config.toml
model = "CTC audio transcriber"
input = "log_mel"
inner_norm = false
kernel_size = 7
init = "orthogonal"
residual_init = "none"
nesterov = true
lr_schedule = "cosine"
Rows from block 2, named by matrix and row number. Rows with one number belong to one neuron. Each number is 128 + 32 x the weight over its row's rms, rounded and kept within 0 to 255. All counts start at 0. After the name is the row's rms in percent of the matrix's.
# gate: MLP gate (model.blocks.2.mlp.gate.weight, 384x192), inputs 96-191
# fc1: MLP up (model.blocks.2.mlp.fc1.weight, 384x192), inputs 96-191
# fc2: MLP down (model.blocks.2.mlp.fc2.weight, 192x384, transposed), outputs 96-191
gate.122 091 [123 115 139  69 164 160 137 110 151 150 126 195  88 129  38 130 106 103 153  79  87  78 140 174 130 140 121 149 186 154 137 106  94 140 111  98 130 166 127 137 149 101 150 113 108 138  96 116 112  92 112 211 111 167 110  63 174 128 115 121 104 169 148 139 162 136 107 151 122  93  97 128 110 113  91  84 102 109 136  71 179 200  76 139 148 138 193 130 115 136 133  79 118 104 129 122]
fc1.122 096 [169 167 152 119  88 127 109 129 116 127 118  64 105 166 129 198  79 111  98 191 129 128 142 152 105 184 153  83 137 160 131 154  95 149 130 134 102  96 160  94 133 154  92  68 135 138 143 144 115 105 139  67 128 134 156 120 114 105  79 113  97 139 128 140 120  68 140 160  95 102  86  94 111 106 104  94 175 154 136  90 111 191 108 133  92 136 183 133 135 144  76 113 105 109 192 124]
fc2.122 096 [ 76  76 115 181 129 161 123 176 100 109 196  95 135 143  97 126 153 125 116 134  75 128 158 129  46 157 176  66 119 158 104 184 115 130 173  87 119 118 197 125 100 161  94 105 120 151  80 159 155  91  97 143 153  82  99 179 109 128 101 155 128 150 112 161 138 103 145 121 173  76 125  77 173 146 112 156 117  97 123 145  98 105  95 152  87 164 129  88 117 114 127  94  77 210 136 109]
gate.123 102 [ 71 147 183 131 160 123 176 164 177 130  62  81 170 160 118 107 245 100  91 109 154 179 130 113 144 117 139 147 134 129 131 103 139 118  70 178 171 120 128 134 110  68 188 185  81 133  99 142 149 103 154  88 109  96 151 130 124 131 123 115 151 147 101  94  70 103 151 167 121  60 136 105 150  98 146 134 155 144 129 105  87  82 100 127 128 141 128 114 135  40 109 154 121  75 115 143]
fc1.123 101 [156 102 108 144 139 145 131  90 136 169 146 206 121 108 134 114  95 173  48 142 136  96 112 132 147 138 121 113 129 177 161 140 133 115 176 154 137  94 120 162  80 108 114 144  78  74 132  85 130 119 180 133 130 150  94  88  91 105  83 176 124 177  87 115 107 138 141 102 126 133 143 145 169 107 131  60 124  94 106  63 179 117  83 120 127 101  53 138 148  87 156 174 148 113 132 104]
fc2.123 103 [ 92 147 102 141 117 162  85 113  90 143 124 129 106 191 127  51 132 118 164 143  74  89 117  51  88 166  79 103 151  85 169 126 119  94 161 182  74 129 121 173 111 114 131 163 151 163 159 231  99 143 146 173 172 123 121 147 157 137 101 101 101 100  70 119 134 157 144 198 162 161 198 179 193 148 179 154 133 181 121 157 103 148 105 131 130 116 130 157 149 104 143 143 118 149  75 166]
gate.124 098 [172  95  84 143 143 156 148  79  85 100 155 100  74 157 106 196 138 135 100 120 214 146 137 157 109  94 121 129 149 175  95 124 134  91 133 140 100 112  88 152 119 115 140 144 138 168 188 147 146 167 126  93 108  66 186 148 162 114 111  97 124 146 118 139  95 107 101  63 109  68 128 152 111 147 110 150 113 106 143 116 155 116 137 151 106 136 167 152  79  97 132 186  95 131 161 107]
fc1.124 102 [148 113  99 122 142 198  81 158 140 120 156  86  68 121  76 214 159 153 150 149  56 138 144 134 123 119 111 145 132 131  63  91  56 142 123  96 109 117  99 188 161 100  69 143 123 140 172 102 122 148 116 148 102 147 155 156 151 148 134 109 166 130 108 135 153  91 132 104 122 115 102 100  75  78 112 148 150 184  98 153 132 109  91 153 163 113 187 126 157 126 141 135 164 201  96 198]
fc2.124 096 [ 89 179 164 116  89 103 105 108 132  63 158 146 117  94 150 130  83  93 133 140  87 150 100 186 151  68 127  64  99 101 158  76 134 134 123 119 168 103 101 197  87 191 107 140 145 127 120 140 140 118 118  89 116  92 112 102 168 123 192 134 135 175  80 109  97 156  52 119  54 168  82 138 101  87 157 142 136 121 167 188 108 132 114 105 121 119 126  85 182 129 183 139 182 149 154 100]
gate.125 091 [118 136  96 196 159 161 129 129 139 141 115  69 157 166 127 143 107 141  74 118 197  89 198 155 129  95 106 173 156 143  95 105 117 133 144 123 143 139 130 176 156  84 157 141 128  94 142 109 112 121 119  87  86 178  74 121 135 147 121 171  96 116 168 143 137 127 114 122  93 155 163 148 154  48 108 155  74 139 152 122 128 177 118 111 125 118 125  89 176 116 103  85 162  75 126 106]
fc1.125 095 [162 121 122 101 145 182 135  84  83 152  59 129 161 110  87 128 128  95 125 171  67 115 111  58 106 175 183 123 139 137  92 137 131 153 120 147 123  85 131 190 134 165 182 142  76 122 104 117  96 148 166 109 106 128 170  94 127 133 132 127 109 150 161 125 167 107 148  76 102 117 147 102 133 126  80  66 151 158 126  98 108 157 135 122 200 125 126 127 122  73 113 107 116 129 124 114]
fc2.125 097 [108 109 108 116  99 176 125 148 158 127  85 104 160 103 114 177 162 111  46  87 164 170 135 108 158  90 133 161 124 122 129 135 158 122 105 138 106  85 115 188 151 115  81 173 126 154 138  87 130  82  90 102 100 140  97 156 112 126 110 102 157 127 137  65  98 125  99 104  97 110 139 114 133 180 118  97 110 113  88 104 182  56  89 136 144 154 129 166 127 177 154 100 108 110 146 110]
gate.126 102 [158 172 121 118 153 106 163 165 150 156 118 141 111 121 158 185 126 133 171 133  74  70  87  79 146 140 101 128  91 107 132 122 122 101 139 183 173 110 109 158 120  90 122 198 172 175 169 125 151 114 112 146 149  76 158 143 180 187 106 109 114  93 127 145 116 132 129  98 124 140 155 135  71 130  98 183 138  90 110 188 177 142 154 175  64 109 110 114  97 111 109 126 158 134 159  75]
fc1.126 100 [121 138 118 129 119 138  84 141  95 127 159 103 136 138 194  98 124 127 183 161 159  84 165 156 111  92 172 164 139 151  93 168 124 176  78  68 228 136  61 128 149 126 137 145 123  94 114 130 125 120 154  92 142 126 121 135 165 185  73  84 165 132 114 127 133 122 156 102 146 108 157 109  92 141  97 130 118 137 115 115 100 102 106 146 124 132 155 161 142 128 123 153  89 109 106 149]
fc2.126 096 [128 108 119 121 157 133  90 149 138 185 116 187 128 104 116 150 114 137 122 122 138 134 104  73 125  82  94  63 210 196  87 154 135 119 114 141 166 100  98  99 174 170 101 125 125 177 121 127 131 128 154 107  74  82  83 146  92 148 169  89 130  37 138  90 203 161 146  96 178 129 113 104 119  89 108 182 110 115 116  90 131 120 136 120 176 155 149 192 133 121 112 128 118 125 115  92]
gate.127 108 [110 116 143 180  61  89 106  95 171 125 119 128  91 155 150 163  87 148 101 128  99 192 169  91 143 108 174 109 117 161 125 143 122 170 146 152 101 136 170  59 118 158 113 136 153 134 165 104 164 137  73 106 151 125 124 115 125 146 120 159 165 105 124 103  27 130 116 102  89 141 153 115 194 108  97 120  80 112 132 101  75  90 133 122 110 127 129 116 126 187  81 129 103 192 106 127]
fc1.127 104 [155  79 125 115 153 116  79 114 132 163 164 117 127 103 125 162  98  89 172 117 106 130 180 107 160 180 138 175 152 124 123 143  88  77 146  38 101 107 104 128 110 177 171 119 110 186 104 108 159 120 139 152 119 135 124 114  71  85  95 105 153 159  96 136 112 133 146 152 130 183 119 147 167  84 140 145 106 187 108 119 173 154 103 122 162 109 132 148 111  73 129  80 190 112 138  90]
fc2.127 104 [107 118  33 141 175 134 155 135 112 120  93  95 109 122 152 132 118 109 107 104 139 121 111  99 143 163 139  65 155 154  91  72 145 172 123 166 155 149 132 100  93 135  94  69  86 150 109 114 180 146 102 164 115 156 142 155  44 183 138 133 109 151 165 160  92 188 122 179 113 141 124 139 129 132  99 134 158  17  86 170 112 192 171 102 153  91 125 118  80 106 140 102 155 159  89 113]
gate.128 104 [177 150 169 110  91 140 112 152 130 160  75  67 119 134 156 117 153 133 167 147 160 157 133 160  71 168 125 136 145 140 164 114 136  90  79  91 142  90 153 112 140 113 158 166 111 130  96 200 119 170  84  78  43  72 113 133 174 126 129 131  86  80  91  82 107 124  93 132  46 160 106 180 153 106 183 118  85 103 182 158 156 119  96 105 120 104 132 167 105 133 115 176 149 153 164 110]
fc1.128 104 [150 149 138 151 105 137 116 177 200 103 170 168 145 129 115  90  60  89 120  94  97 130 128  97 124 152 124 142 106  75 143  97 111 145 179 139 109 150 157  75 164  70 121 157 171 105 125 159 176 123 124 194 169  57  88 124 175 131 132 153  65 154 110 148 141 104 117 166 147 152 153 142  51 172 170 172 182 125 135  83  91 153 155 174  80 221 175 105 129 153 133 137 134  84 156 114]
fc2.128 100 [132 176 145 131 101 149 133  80 108 105 128  98 135 174 127 131 196 135  94 167 108 180  91 111 128 104 162 166  71 155 148 109 142  82  99 155 130  85 197 104 143 101 142 115 147  69 168 134 123 168 120 145 121 224 149 133 117 202 152 162 101  76  97  91 128 141 125 138 165 158 180 113 117 148  80 135 169 160 131 142 106 100 175 202 135 166  91 144  86 124  73 101  84 121 148 111]
gate.129 107 [160 142  66 168 100 135  77 163 112 108  82  99 147 118 114 109  79  84 167 126 216 116 147 165 136 141 138 125 149 120 131 115 113 122 130 169 111 130 127 156 127  98 130 140 183 104 192 122 123 155 133 133 138 140 181 104 115 104 127  97 169 106 149  95 125 181 151 114 114 140  97 181 122 109 201 139 138 134 178 120 130 210 107 133 217  91 122 165 145 144 101  79 160  86 162 191]
fc1.129 104 [112 112 108 133 144 122  78 150 120  94  84 110 143 121 102 109  98 174 160 121 121 120 177 150 120 170 148 135 159 186 109 149 138 151 132  85 109 129  80 196 112 165  78 145 154 116 164 111 163 138 177 127 154 129 117 102 122 129 158 140 115 135  97 123 124 136 162 145 122 129 123  96  71  72 129  88 189 158 172 150 124 116  62 146 132 117  65 148  99  64  84  83 156 115 106 112]
fc2.129 105 [127 106 100 132 177 111 151 178 166 135 129 132 127 148 129 136 138  77 110 111 171 160 119 100 123 130  89 135 133 137 173 155 180 160 138 179 175 101  74  84 135 131 162 169 148  73 118 101 135  63 113  90 175  50  87 156 197 113 180  92 142 122  83 189  73 120  77 212 173  80 171 110 179 171 122 161 113 165 124 146 150 133 112 120 100  98 155 125 103 113  93  92 164 103 152 109]
gate.130 100 [112 116 103 117  94 127 170 133  97 117  92 113  63  76 109 192 136 126 143 145  95 121 169  92  96 111 146 108 115 113 112 140  71 163 186 153 114 136 141 130 113 130 167 103 156 107 126 144  93 107 112 186 141 111  97 112 142 113 171 118 108 118 178 101 106 107 162 132 158 168 151 138 158 130 150 104 170 127  37 124 135 113 169 176 142 151  69 126 100 130 128 143 197 120  94 146]
fc1.130 106 [138 119 130 106 166 143 181 142  91 125 109 167 177  73 134 144 108  91 152 127 129 129 150 136 100 154 167 193 167 146 123 104 115  74 140 120  76 134  72 124 139 141 130 114 105 108  81 145 157 186  87 106 180  72 163  50 170 128  95  72  65 136 125 164 137 150 142 140  47 122 105 164  95 120 124 116  93 144 162 192 112 137 118 161 109 163 125 118 112 144  94 138 138 155  40 154]
fc2.130 104 [132 141 106 135  94 131 124  73  88 170 101 116 125 113 124 154 118 128 174  95 117 138  95 151  88 141 189 169  49 141 103  99  78 115 161 147 171 162 167 186 106 139 134  97 139 196 141 134  71  99 152  48  97 149 141 152 115 118  99 162 158  80 160 124 154 134  82  99 118 186 107  80  94 127 107  47 113  62 107  54 111 150 141 132 128 117 197 127 167 157 149 108 111 164 132 107]
gate.131 102 [ 88 150 146 185  91 166 125 100 152 136  87 140 167 137 129  88 135 145 117 121 161  93 139  86  96 141 167 157 150  92  83 104 148 113  98  91 131 112  94 120 121  76  93 129 103 144 131 167 136 125  99 120 140 158 104  95 122 158 142 153 140 117  92 146 150  90 131 129 154 120 166 169  92  77 173 138 110 184 157 102 112 162 122 147 115 152 101 137 111 155 145  99 138 140 100 149]
fc1.131 096 [135 172  75 129 151 124 126 110 149 129 178 112 143 131 200 124 140 134 153 134 117  76 143  99 110 135 113 138  83 169 130 155 124  93 155 145 112 129 111  81  95 125 122 124  55  94 107 122 117  60 174 139  74  96 141 110 128 104  97 147 171  57 151 140 111  91 102 101 174 147 125 115 190  94 104  80  88 158 138 205  68 145 178 172 133 159 155 153 172  87  73  96 152 152  66  85]
fc2.131 102 [105 152 119 135 126 115  85 103 170 132 133 157 124 156 143 113  92 100 123 173 124 134 100 106 169 138 143 108 112 188  96 121 203 102  79 158 134 149  95 150 175 139 101 152 151 127  99 129 117 162 134 140 126  85 158 141  86 132 129 110  99 147 106 138 176  54 167 108 117 112 170  88 146 127 153 150 147 124  89 112 143  76 148  86 126 147 105  42  94 146 123  92 150  99 112 116]
gate.132 104 [185 120 127 123 127 144 138 109  74 138 155 142 167 155 134 156 195 153 141 145 105 143 140 130 160  94 155  93  81  95 138 121  95 103 127 172  88 151 148 150 115 117 132 168 109 131  86 149 151 116 125 126 116  67 129  92 115 170 144 162 155 145 141 123 112  97 129 177 191 172 116 139 141  86  80  68 163 110  66  78  96  97 120 151 133 145 122 149 137 115 117 105  95 116 130 134]
fc1.132 094 [ 98 136 117 122 102 133 112 120 148 157 129 121 181 201 154 164  89 130 132 104 112 113 121 152 112 100 134 174 164 148 105 157 126 128 135 139  99 118 178 128  95 150 189 119 129 156 138  56 125 115 120 160 114 122  99 180 173 139  77 208 143 126 133 129 105 156 125 153  83 182 187 136 116  86  86  91 138 116 107 126 120 137 130 119 157 162 122 127 123 141 122 122 139 113 108 141]
fc2.132 102 [108 195 128 129 139 171 134 141 151 170 154 170  72 124 155  73 169 107  27  97 119  96 130 120 155 123 149 120 153 119 138 125 124  61 172 145  94  76 120 167 131  83 168 129 105  64 151 102 118  92 110 104 146 119 149 151 131 179 119  86 152 145 163  76 132 123 124  97 133  98  63 111 173 150 152  63 128 156 121 138 116 153  93 126 150 114 111 141  71 139 143 100 158 120 128  78]