config = dict(
    arch='convnext',
    model='CTC audio transcriber',
    train_examples=15625,
    gain_aug_db=6,
    hop_length=160,
    input='log_mel',
    vocab_size=32,
    activation='swiglu',
    residual_init='none',
    optimizer='muon',
    lr=0.0022,
    momentum=0.85,
    adamw_lr_other_params=0.00086,
    gradient_centralization=True,
    batch_size=64,
)
Rows from block 8, named by matrix and row number. Rows with one number belong to one neuron. Each number is 128 + 24 x the weight over its row's rms, rounded and kept within 0 to 255. All counts start at 0. Numbers have three digits each. After the name is the row's rms in percent of the matrix's.
# gate: MLP gate (model.blocks.8.mlp.gate.weight, 384x192), inputs 0-95
# fc1: MLP up (model.blocks.8.mlp.fc1.weight, 384x192), inputs 0-95
# fc2: MLP down (model.blocks.8.mlp.fc2.weight, 192x384, transposed), outputs 0-95
gate.43 101:168143104142165097130102084094191136153119115141110128179153113126138075092120129155145093133141183075134121096065163142101144189172089101116130130096156087172109149173103122124128108160127119129095119154115094195115132156134120106120133072099139104158113116154117144083106139093161151129
gate.44 101:117149155167102170106093111128157143169134133082101135112103118167133155139155103134156141133099142141099096142133140124141080099154130102108105169097120128135155122184128111183159132116145137117095057122157111101113111120143097123192113135136158109132169082119059154130156117132129121121
gate.45 099:093145124144112105111104134155129124116109146143157111135096138131108145103113119158159166143117135120104148060129071154114160110163054130171148180099092165146174131159092098126134111092155122141119124153128144144135138094145092145160157143140085115092123123124109118139152139123156132128
gate.46 113:140161133139148126156126088095131129123112166096124145114164121125103100157142119092112145071122118088125160083122151104150135103100101121128122116122131156120112105145138097147153101116119113166104121080136158124082175178117110154162123097151164138102137133151125172115142102115114105122
gate.47 099:168118145139091084116102125139136108093154133137139116127103109118131135125148139128111112101181098139127118147111107161112089086126093134142151120154180166140133111147164122131167076137074119157089132111142125137113135158089187137140125120110150090074126133111131140156107085164134125165
gate.48 106:105131111151162098085177127121126170139109127102101081098183122149129141121201103119146100114140148158123152135140075118155122094144117147169176142105126090141165111127094144102093106157139149123112099101143154129142127117127146115134113139141171147128072065153109122107138131119135173111
gate.49 098:121093121094124117087152135084155130149115121145071143164110137163165101116113112135128121136132138145151107169089118163073094166093121141106103080163132113149119118125136126117176113116120157147164117088146159121155131120159149162093157101112131127121126136152133121071137123155142122157
gate.50 095:093110128130128137166123186113123139130131126148148122164121096059143126102084105114106162131122128106151162139106132119104123119131116098098143181057170143124154135148153116106105140131160141089116131129110159127143125094117100119134107150126138107156111165128156089123098138114108133122
gate.51 095:071137120116109146094150106085131122121124142099143116144099140083132129091105093093189130128171114116117151147137118144129128125126103125093160119100150152129106167159100085147130137121119130117140110161145123136144085119131072103154094140145142150147128145123130128136161129111106131110
gate.52 102:118157096120142109156117131122122062143123135122122116098134124136121152113132168115135100124148118129176144136116090160099136154123132175072131132127182098126146091135119136156173149125148126103088136129138110177106108143113076109096131103127089101108142192119127133137154126110104145127
gate.53 097:139109146109116149161100177130090157095125096115161105143089129145122159149170091126120152107179107120093127093149158126147115148113159134110159134109131099129151117147077141084123128111138084133099133107103121138149075125140127104140083113123122147129101158133134122170135098118141101165
gate.54 100:177147114136119118184103129126121103134137116135152146085134146121070103141141124125105094135127131165122172151131103130120124128165130085136097136141166145125083121158148184148140092151090131194146177143156118159109107088118136099121084119103116138171128150119132113151166161173118158116
gate.55 100:081178150088121088132152143112118164127117127114082107173144168107156178108114170165130139136105120143149111162152085132118114101088108118147115175106159158143126141099111119081133133071143176112131129157124130115147143131131117125138182116129140109135178153120143126076140094126108195124
gate.56 101:131135106103147117129125170090108086124144153157097141096144124164133135110150074150140109138113138119149136140145136120110109125151150176135143111135149125143140139057092105109135116159146106169140130077105138109142184144118119151089113164123112097110128126057139093167133120111161126123
gate.57 100:140161104062119130109111104137145172098097152074161125154130123114095137141162114134118107151164114147183157135154150127128125128137131131170156178133117110099151167134117147168067174125160118166096091159114096129081107138130089149100080117183122125128129110100115159122158149101137136077
gate.58 100:127139087126139143160101157090124117136105146121131117131105172091188124138146087111133142202168093102108109125113153120104118122131140173183142114116111102106154105126142161123113131089098149137128099161139143135143074187098106135134110139144081103175141108116145111102117168142099121113
gate.59 103:142136166186128086113123126140105129140146124113127136092109117141144168092098081101116126137128103115120122127153089188145161133104122135150142119115146138149129113118118143130118112111096162179126093162100152137128156131129127108120125106108075145110156157102151096110090118106128080119
gate.60 102:124150113138159146111134162142102143137099133165083116126102082129099106107144140102144147144148088103124147120090124162130116148153127151102148156097123174075111118108123109107134155192136142140129133143148144153124139140109099145106150137130110115138151042100132137117132097124097168121
gate.61 107:118163160144162139092135128140144113141123158152142166174149127121170133097158122115127157096150125143121111161145155115150149131119102111149117124097144126110117157108129140124131132143114119102087088133175099101129100128086140145109093114122123112056164132163102142130100181137112131099
gate.62 102:129072145063126143139128135131137138107112118095183116126154148111146064195146086106117127148135114135099126138103162158081095148130119162125123161133125092124116125110122122154141129137171124121134087112124111089120163126172107143102167132128107117143131153138148147127133112134106171109
gate.63 102:107168138126162140128140112117108072102095132168172098111123131111129125094147150142120161177103125089173115112103201162090105142124158135126148139118165118139090093122122143125125144138085161169144098165150107093115125127117107158118131137165094141119138127151175152125104129135129101150
fc1.43 107:117132179141159160094101119102123126107103116109156114082120102128119138109109125138138098105130108111148119139164131160087131122121130177147107124107108103146151175125153117150155142135111113108126119134119110152096116120116135116123099098111089095168105065111137134162136118134123160101
fc1.44 099:152084147152135112138125101097130105126140157174140147139118112128121147154150114112179125161152149132148099156170149131146172082101112117060131143128142146101073138107092146160146138131133145104129149160139160120137132118102148101132119092072123133121154199105101123113132163130164093125
fc1.45 098:127166103132127155105151106131154120112182173117107085148152133102136113113157118121161095128114084133108128112148117135172101090109066140142130121114136122138108182160152104120086117119077138126119103147144165120105120111118102150128145127136111134140128135089146143124139093133148140135
fc1.46 107:096121119127122106142151156129123164171089100141128129152115149100121131105149115114106108140169154092166119122100172153147184192103134126149128185139113106105088104134148136158130169131095129112114159110141087135125163128090139124145175121183128105148109149107181091110118130140161139136
fc1.47 099:101133113086124165123139126117123092137110113129154118143121116106056133147143088147160091140148146081117106084141134155124108156145137084103130140147096081122118139149138141154118125150142140140166111167126146121063118127093158136098103131098110135137147129152086167147121150082153132143
fc1.48 104:096171136125137126137138142158103194169123126115160131115155146110134145129123112067151144090159131149133153094158138076117137137166093135148129117129119150141154095157137096063124122182150094153102171143120161093158153108121108112151125123137136178153097110146112147159073114154184160131
fc1.49 091:130089116118093159104070138107106115129110151124139148151138108082122128129104161148163131147107122130112157150151106093137160109172133093121101130135176130110090132135130110112122112138103137110150100136120121114158130123137143137143152112087152093128121162145140125201148109099126152123
fc1.50 100:102090124160168128119170115140132150118112120116140125133132086142127090162119071109125125166099107160104108126108150120120114137113162156132143177120134191118147108145102164147095137165115188094104158168151175077101141138140100155132139127139117089122128088144133113113122133111082128143
fc1.51 101:120098105108153139085142127147147108118135098103102113137145110121168118138142143189096090112101161173154144096097123126106147154150125157101127158164083119130116104114145126136091157094124155127154169094094134132137164112143164145119156142097123166142129175087158107152125164109115185149
fc1.52 091:165120135133123110146122099199073107114153154133136096107160104134154111129116128113123127134146146142133118138112155107168099122148120143084160098149123157121141120104114111077171128112137177093164159116098122165126167149107150091162171106139144116106133150095111132134097147091108127102
fc1.53 098:111115130136134125104094141167145110125118126150119136090127155151144100143124144087161156132097121147101140116116073171182167072139120154124159101171141147098144147130123142123100128114113125135158119109150123119117092133130130136123142121172146096141168166118165146119145078153127140135
fc1.54 103:148108119091145115109113151147135125134082087055134114124153152134130130128130143157107163140115139119115112113121125165057131161155135137072128125097104143108111114117136104076107067137105118125061126149126150110156104159161143114152126125122116166149155130128169140128132122133151128081
fc1.55 098:148130134122106096139108150156135143127126128145115135109155131142118137126163108141104131117124133094128111107109126143106120135110143112139155149106101161143126116091113114104142116091118135122116133123155127077128125111085151127096154126125126145129185162135159101121101099127154168092
fc1.56 096:142141127088129145125118157123103099118137154132163105116144112148151097108149117118154153088121141138113147112134137129113113097119114124128191102129162107105121142112163136148119154131163163143169180093167104134096204154128115122100123150086110084128135137121128159116127167128163133145
fc1.57 099:076150136194143182168127132094084165158181121149103129139159134154115142138135109081113145097129163137126120120091110119108159143148139129094114109134112128142135110163061132118134123103080141146114178155149159113106140121119139128120130156119126115111144108108153129125100087150136113206
fc1.58 110:106082123103144172136113161117185181153162089109148144118110111128164086153153112090163137114147138120086108127106155138087132091079116136140112125094147119110117127122094131179125128139143097095111104158138179110131087124148135170144142125130101086118117147156120132139132147099171127121
fc1.59 101:122137094108128127110136089090141138131125115151118127082092123140138118105079099088141121136116164111133069155131065151138123192114133134154077124109155143134140120109113121143077131142099142155143120162179109119124141120114117144136141150149160157089099113154166159149127113099088107140
fc1.60 098:138129071104141100161141127105152132151112131079132142087112115127157139089159132120135095151106172115120147150124116142154106129149108171124145173110142118138100123112104125126092144154103108111105121150119116153132203099132124119155094112193101120123104138151105110150103146065111154150
fc1.61 105:096172150094131093132163081176112147078094126117150161080096106132116097128176115105137119139147123133141123134143156126180125113102152112168091130139154093179115126124120130112155110107096098122114105107130126110113113112169128124120076137131130108116127171130095124119089114115104083104
fc1.62 103:098135146130105142148108124111128119128130123113107164151139133136121114091129174144139108119123098112081124130144126126120121129138164110123130151121125148145161136078114116134140104149140136128101092132145133164125081123071129099155117103107141063178129091121110166151071148103110130118
fc1.63 100:077184080151125159114119133104117177141140153149159112114126144124102143102150148135138149143132103110141168163099119131099144143132117121149130115088121087152105062140158134135149112160142147134122083133122152084113120115166090083138132101146138152113147160133140123135100124118136061150
fc2.43 101:151130109128109150102163160148129167150136152144125130119111128116143080123094139187148131121153113123121181129117125189152132107118147142127081143084106149104124160142103117123119158149099101128142142135163094133113117133129133120103122108171109140161105077112152136138142171151106164142
fc2.44 096:104120112062107154111173129152141146081100135131106150134119146116123092086125150165138112153122094126131125139132087170174130152133119130157107135168069102130153108128117110107148170142141118093159146128179132145128116091081102107117110107154158104129097154114121116147146164133141133103
fc2.45 098:120111143126114163103104187108158166144096102112116128145085120119112163150153106143172140151141130115134147146122132158144125084107145132154124177095171105141136150093139124145116121134126129123133161138109158134089120098117124116127167166126138103166110136120119118117072107103147112165
fc2.46 103:150128162119079108149129099090087112089105197097126131116086155139113118157081044147125132122109128131141113119143117089136106130084104134145131117166135140116158110115175147132125146078127096172111113152136131142130127124141108149120167131128111141142124170072131149124110143116072124133
fc2.47 101:125108121133171159129125092131135107119141139116132109148126117118119176123111120121132107119089159156183140130108118114148101124128143149166134098146155129153160118071139177132099141105105110131120119102111132119084161151178182100174097144140071158154152144130077103164083106147135145143
fc2.48 102:099103151146169138130149104134091139136138145165133174110160117144160148128111143101138112114106113071120143089149132089110121108096043163113134132148137106125131158135158158177072128132123117138180125128140173173110126155151128148118108133197143143136121161103097155124120113110144120118
fc2.49 096:101149143177111119085128157140120146159136122139121107095121134118149129141124101094125085085176139125141160098140143115121112147103116157111177075105138084111125113140149127112136085143137126121107099134107147091117137151179097154129080165126163125113140094160151185157087131108181133122
fc2.50 098:123169133142110108139161151071134166096127086109090133133133141137158103125133151140129158090134129082149090160104152086098128114157113141107086126104143133152125137143131136173111140106106144126129156142145126129179104118056130160161145119152109118120163109140112127112117116169145119112
fc2.51 099:151160121183129140092137081110124108144103170116127117114109133124108142099107132155104134138154104110128148115120198141159147123103119156145110168126118127130121152170130121151160173122120112090113127151122158152100158118129136108131126076113137129146136113150105139081139111115174101112
fc2.52 103:116162137119126136121120117146148111119147142088124129173130156113143132145162127143105171156068103092076082169123172166130115129130097098131134173165131123143106099118086154132143131153135152105173150130134112103145107174097081109129140186139154112114135126113165127149173184148122093172
fc2.53 096:129114105128109115136084104116140148109085148112122134193147133098119151077129139129156148171161123122109145102153088143088107147106122138117111119119110120103116117099152164113109124108151187184134103137109110132112120126174122170160157116110157139174108128140133092131100077146115149134
fc2.54 101:112156111086157126103097172140142173173137097126129126125125174133102143142165130134142121124163146139135159143167153142147138160090155141118131105121138096105135100107108133161136146119123083168105121130120136111118149168110136122122104130128131095155148111098135147126119126144122087100
fc2.55 098:119140130196144099183122122110117128161131144110127078119116132095146149130116137120170094151179129085090096129144137131149116106139149112152126083110104137127154140145148112136120153149127131120116122121119127104152101107129144111134133161139179151148105105138139104171163145104155167152
fc2.56 101:158115120089097142124147112100109142211129111111114129104112089135138074158114186139117054136110169097088125143131121155150116113103114131132111144120122120110133190121100167146132133144139148148117131138130129111132157112130118139099131081120128105137148122095118110140076129147112097140
fc2.57 106:151173156158140161120126145075143132119132138166142103102136113093133126138120113096140133117124106104141110122142154146139114167135112147142154124172143130131133104103105124139113087136162172122125121111143134122101124127079127109186107170090106115144122112151122106115150153149070104152
fc2.58 105:145149136134132116132141095142108112132156127134111072136178156107076114144140119104110126142115080168133159095138122133142157118130086153104148118132124104091137109129102163154138110158136142106103118131117109106141104106124139123127104115098179131109134110102148132115145066133116139142
fc2.59 099:161125155103109109161213145137117077103098139125108125140109129139117092118144083140156144179103141108132159129145115145151126142143115158104129096148095160159088163133147149134159127101151163198131101138121141126105160147098136122104135118131108110121142157127127126073164119160099139130
fc2.60 100:114103114132125125124135143112142122171144151120120121104122093155136143174123127108150133048104119143114103106153107109104146137121099117129128102144151114133121139088101152105139107085104149105127105134093141137156109142140114168134125090147079106131159089125108144071130136153086152172
fc2.61 102:096118110113121125168103166117127148141125114087116124139100097129105198121088135094107140128150110149115125101080096134136119123145091145099115119131126124131143160126144097117152184133185062099136125139142112144155121136148140114115117079101151090091160120128135137114128150135156121131
fc2.62 102:089138121162170186129153113106114126119161112124113161122131135124111079116179127148120170152108103106150104157145123128147154141117151090144153133176155108125123162137074159094152137115087103138167133128146097121128110149112145130138155112093141109172073130129118111092114113107131163123
fc2.63 103:161125130125138146136122163115093079142135132153145091129126149093121137111122105106124135124109135131138108118117102102100142147162140109140129151081141116115127132106134129135107096091149125129081107103100124119124131174148110107147152130130067124172153161141118087127147166110178150162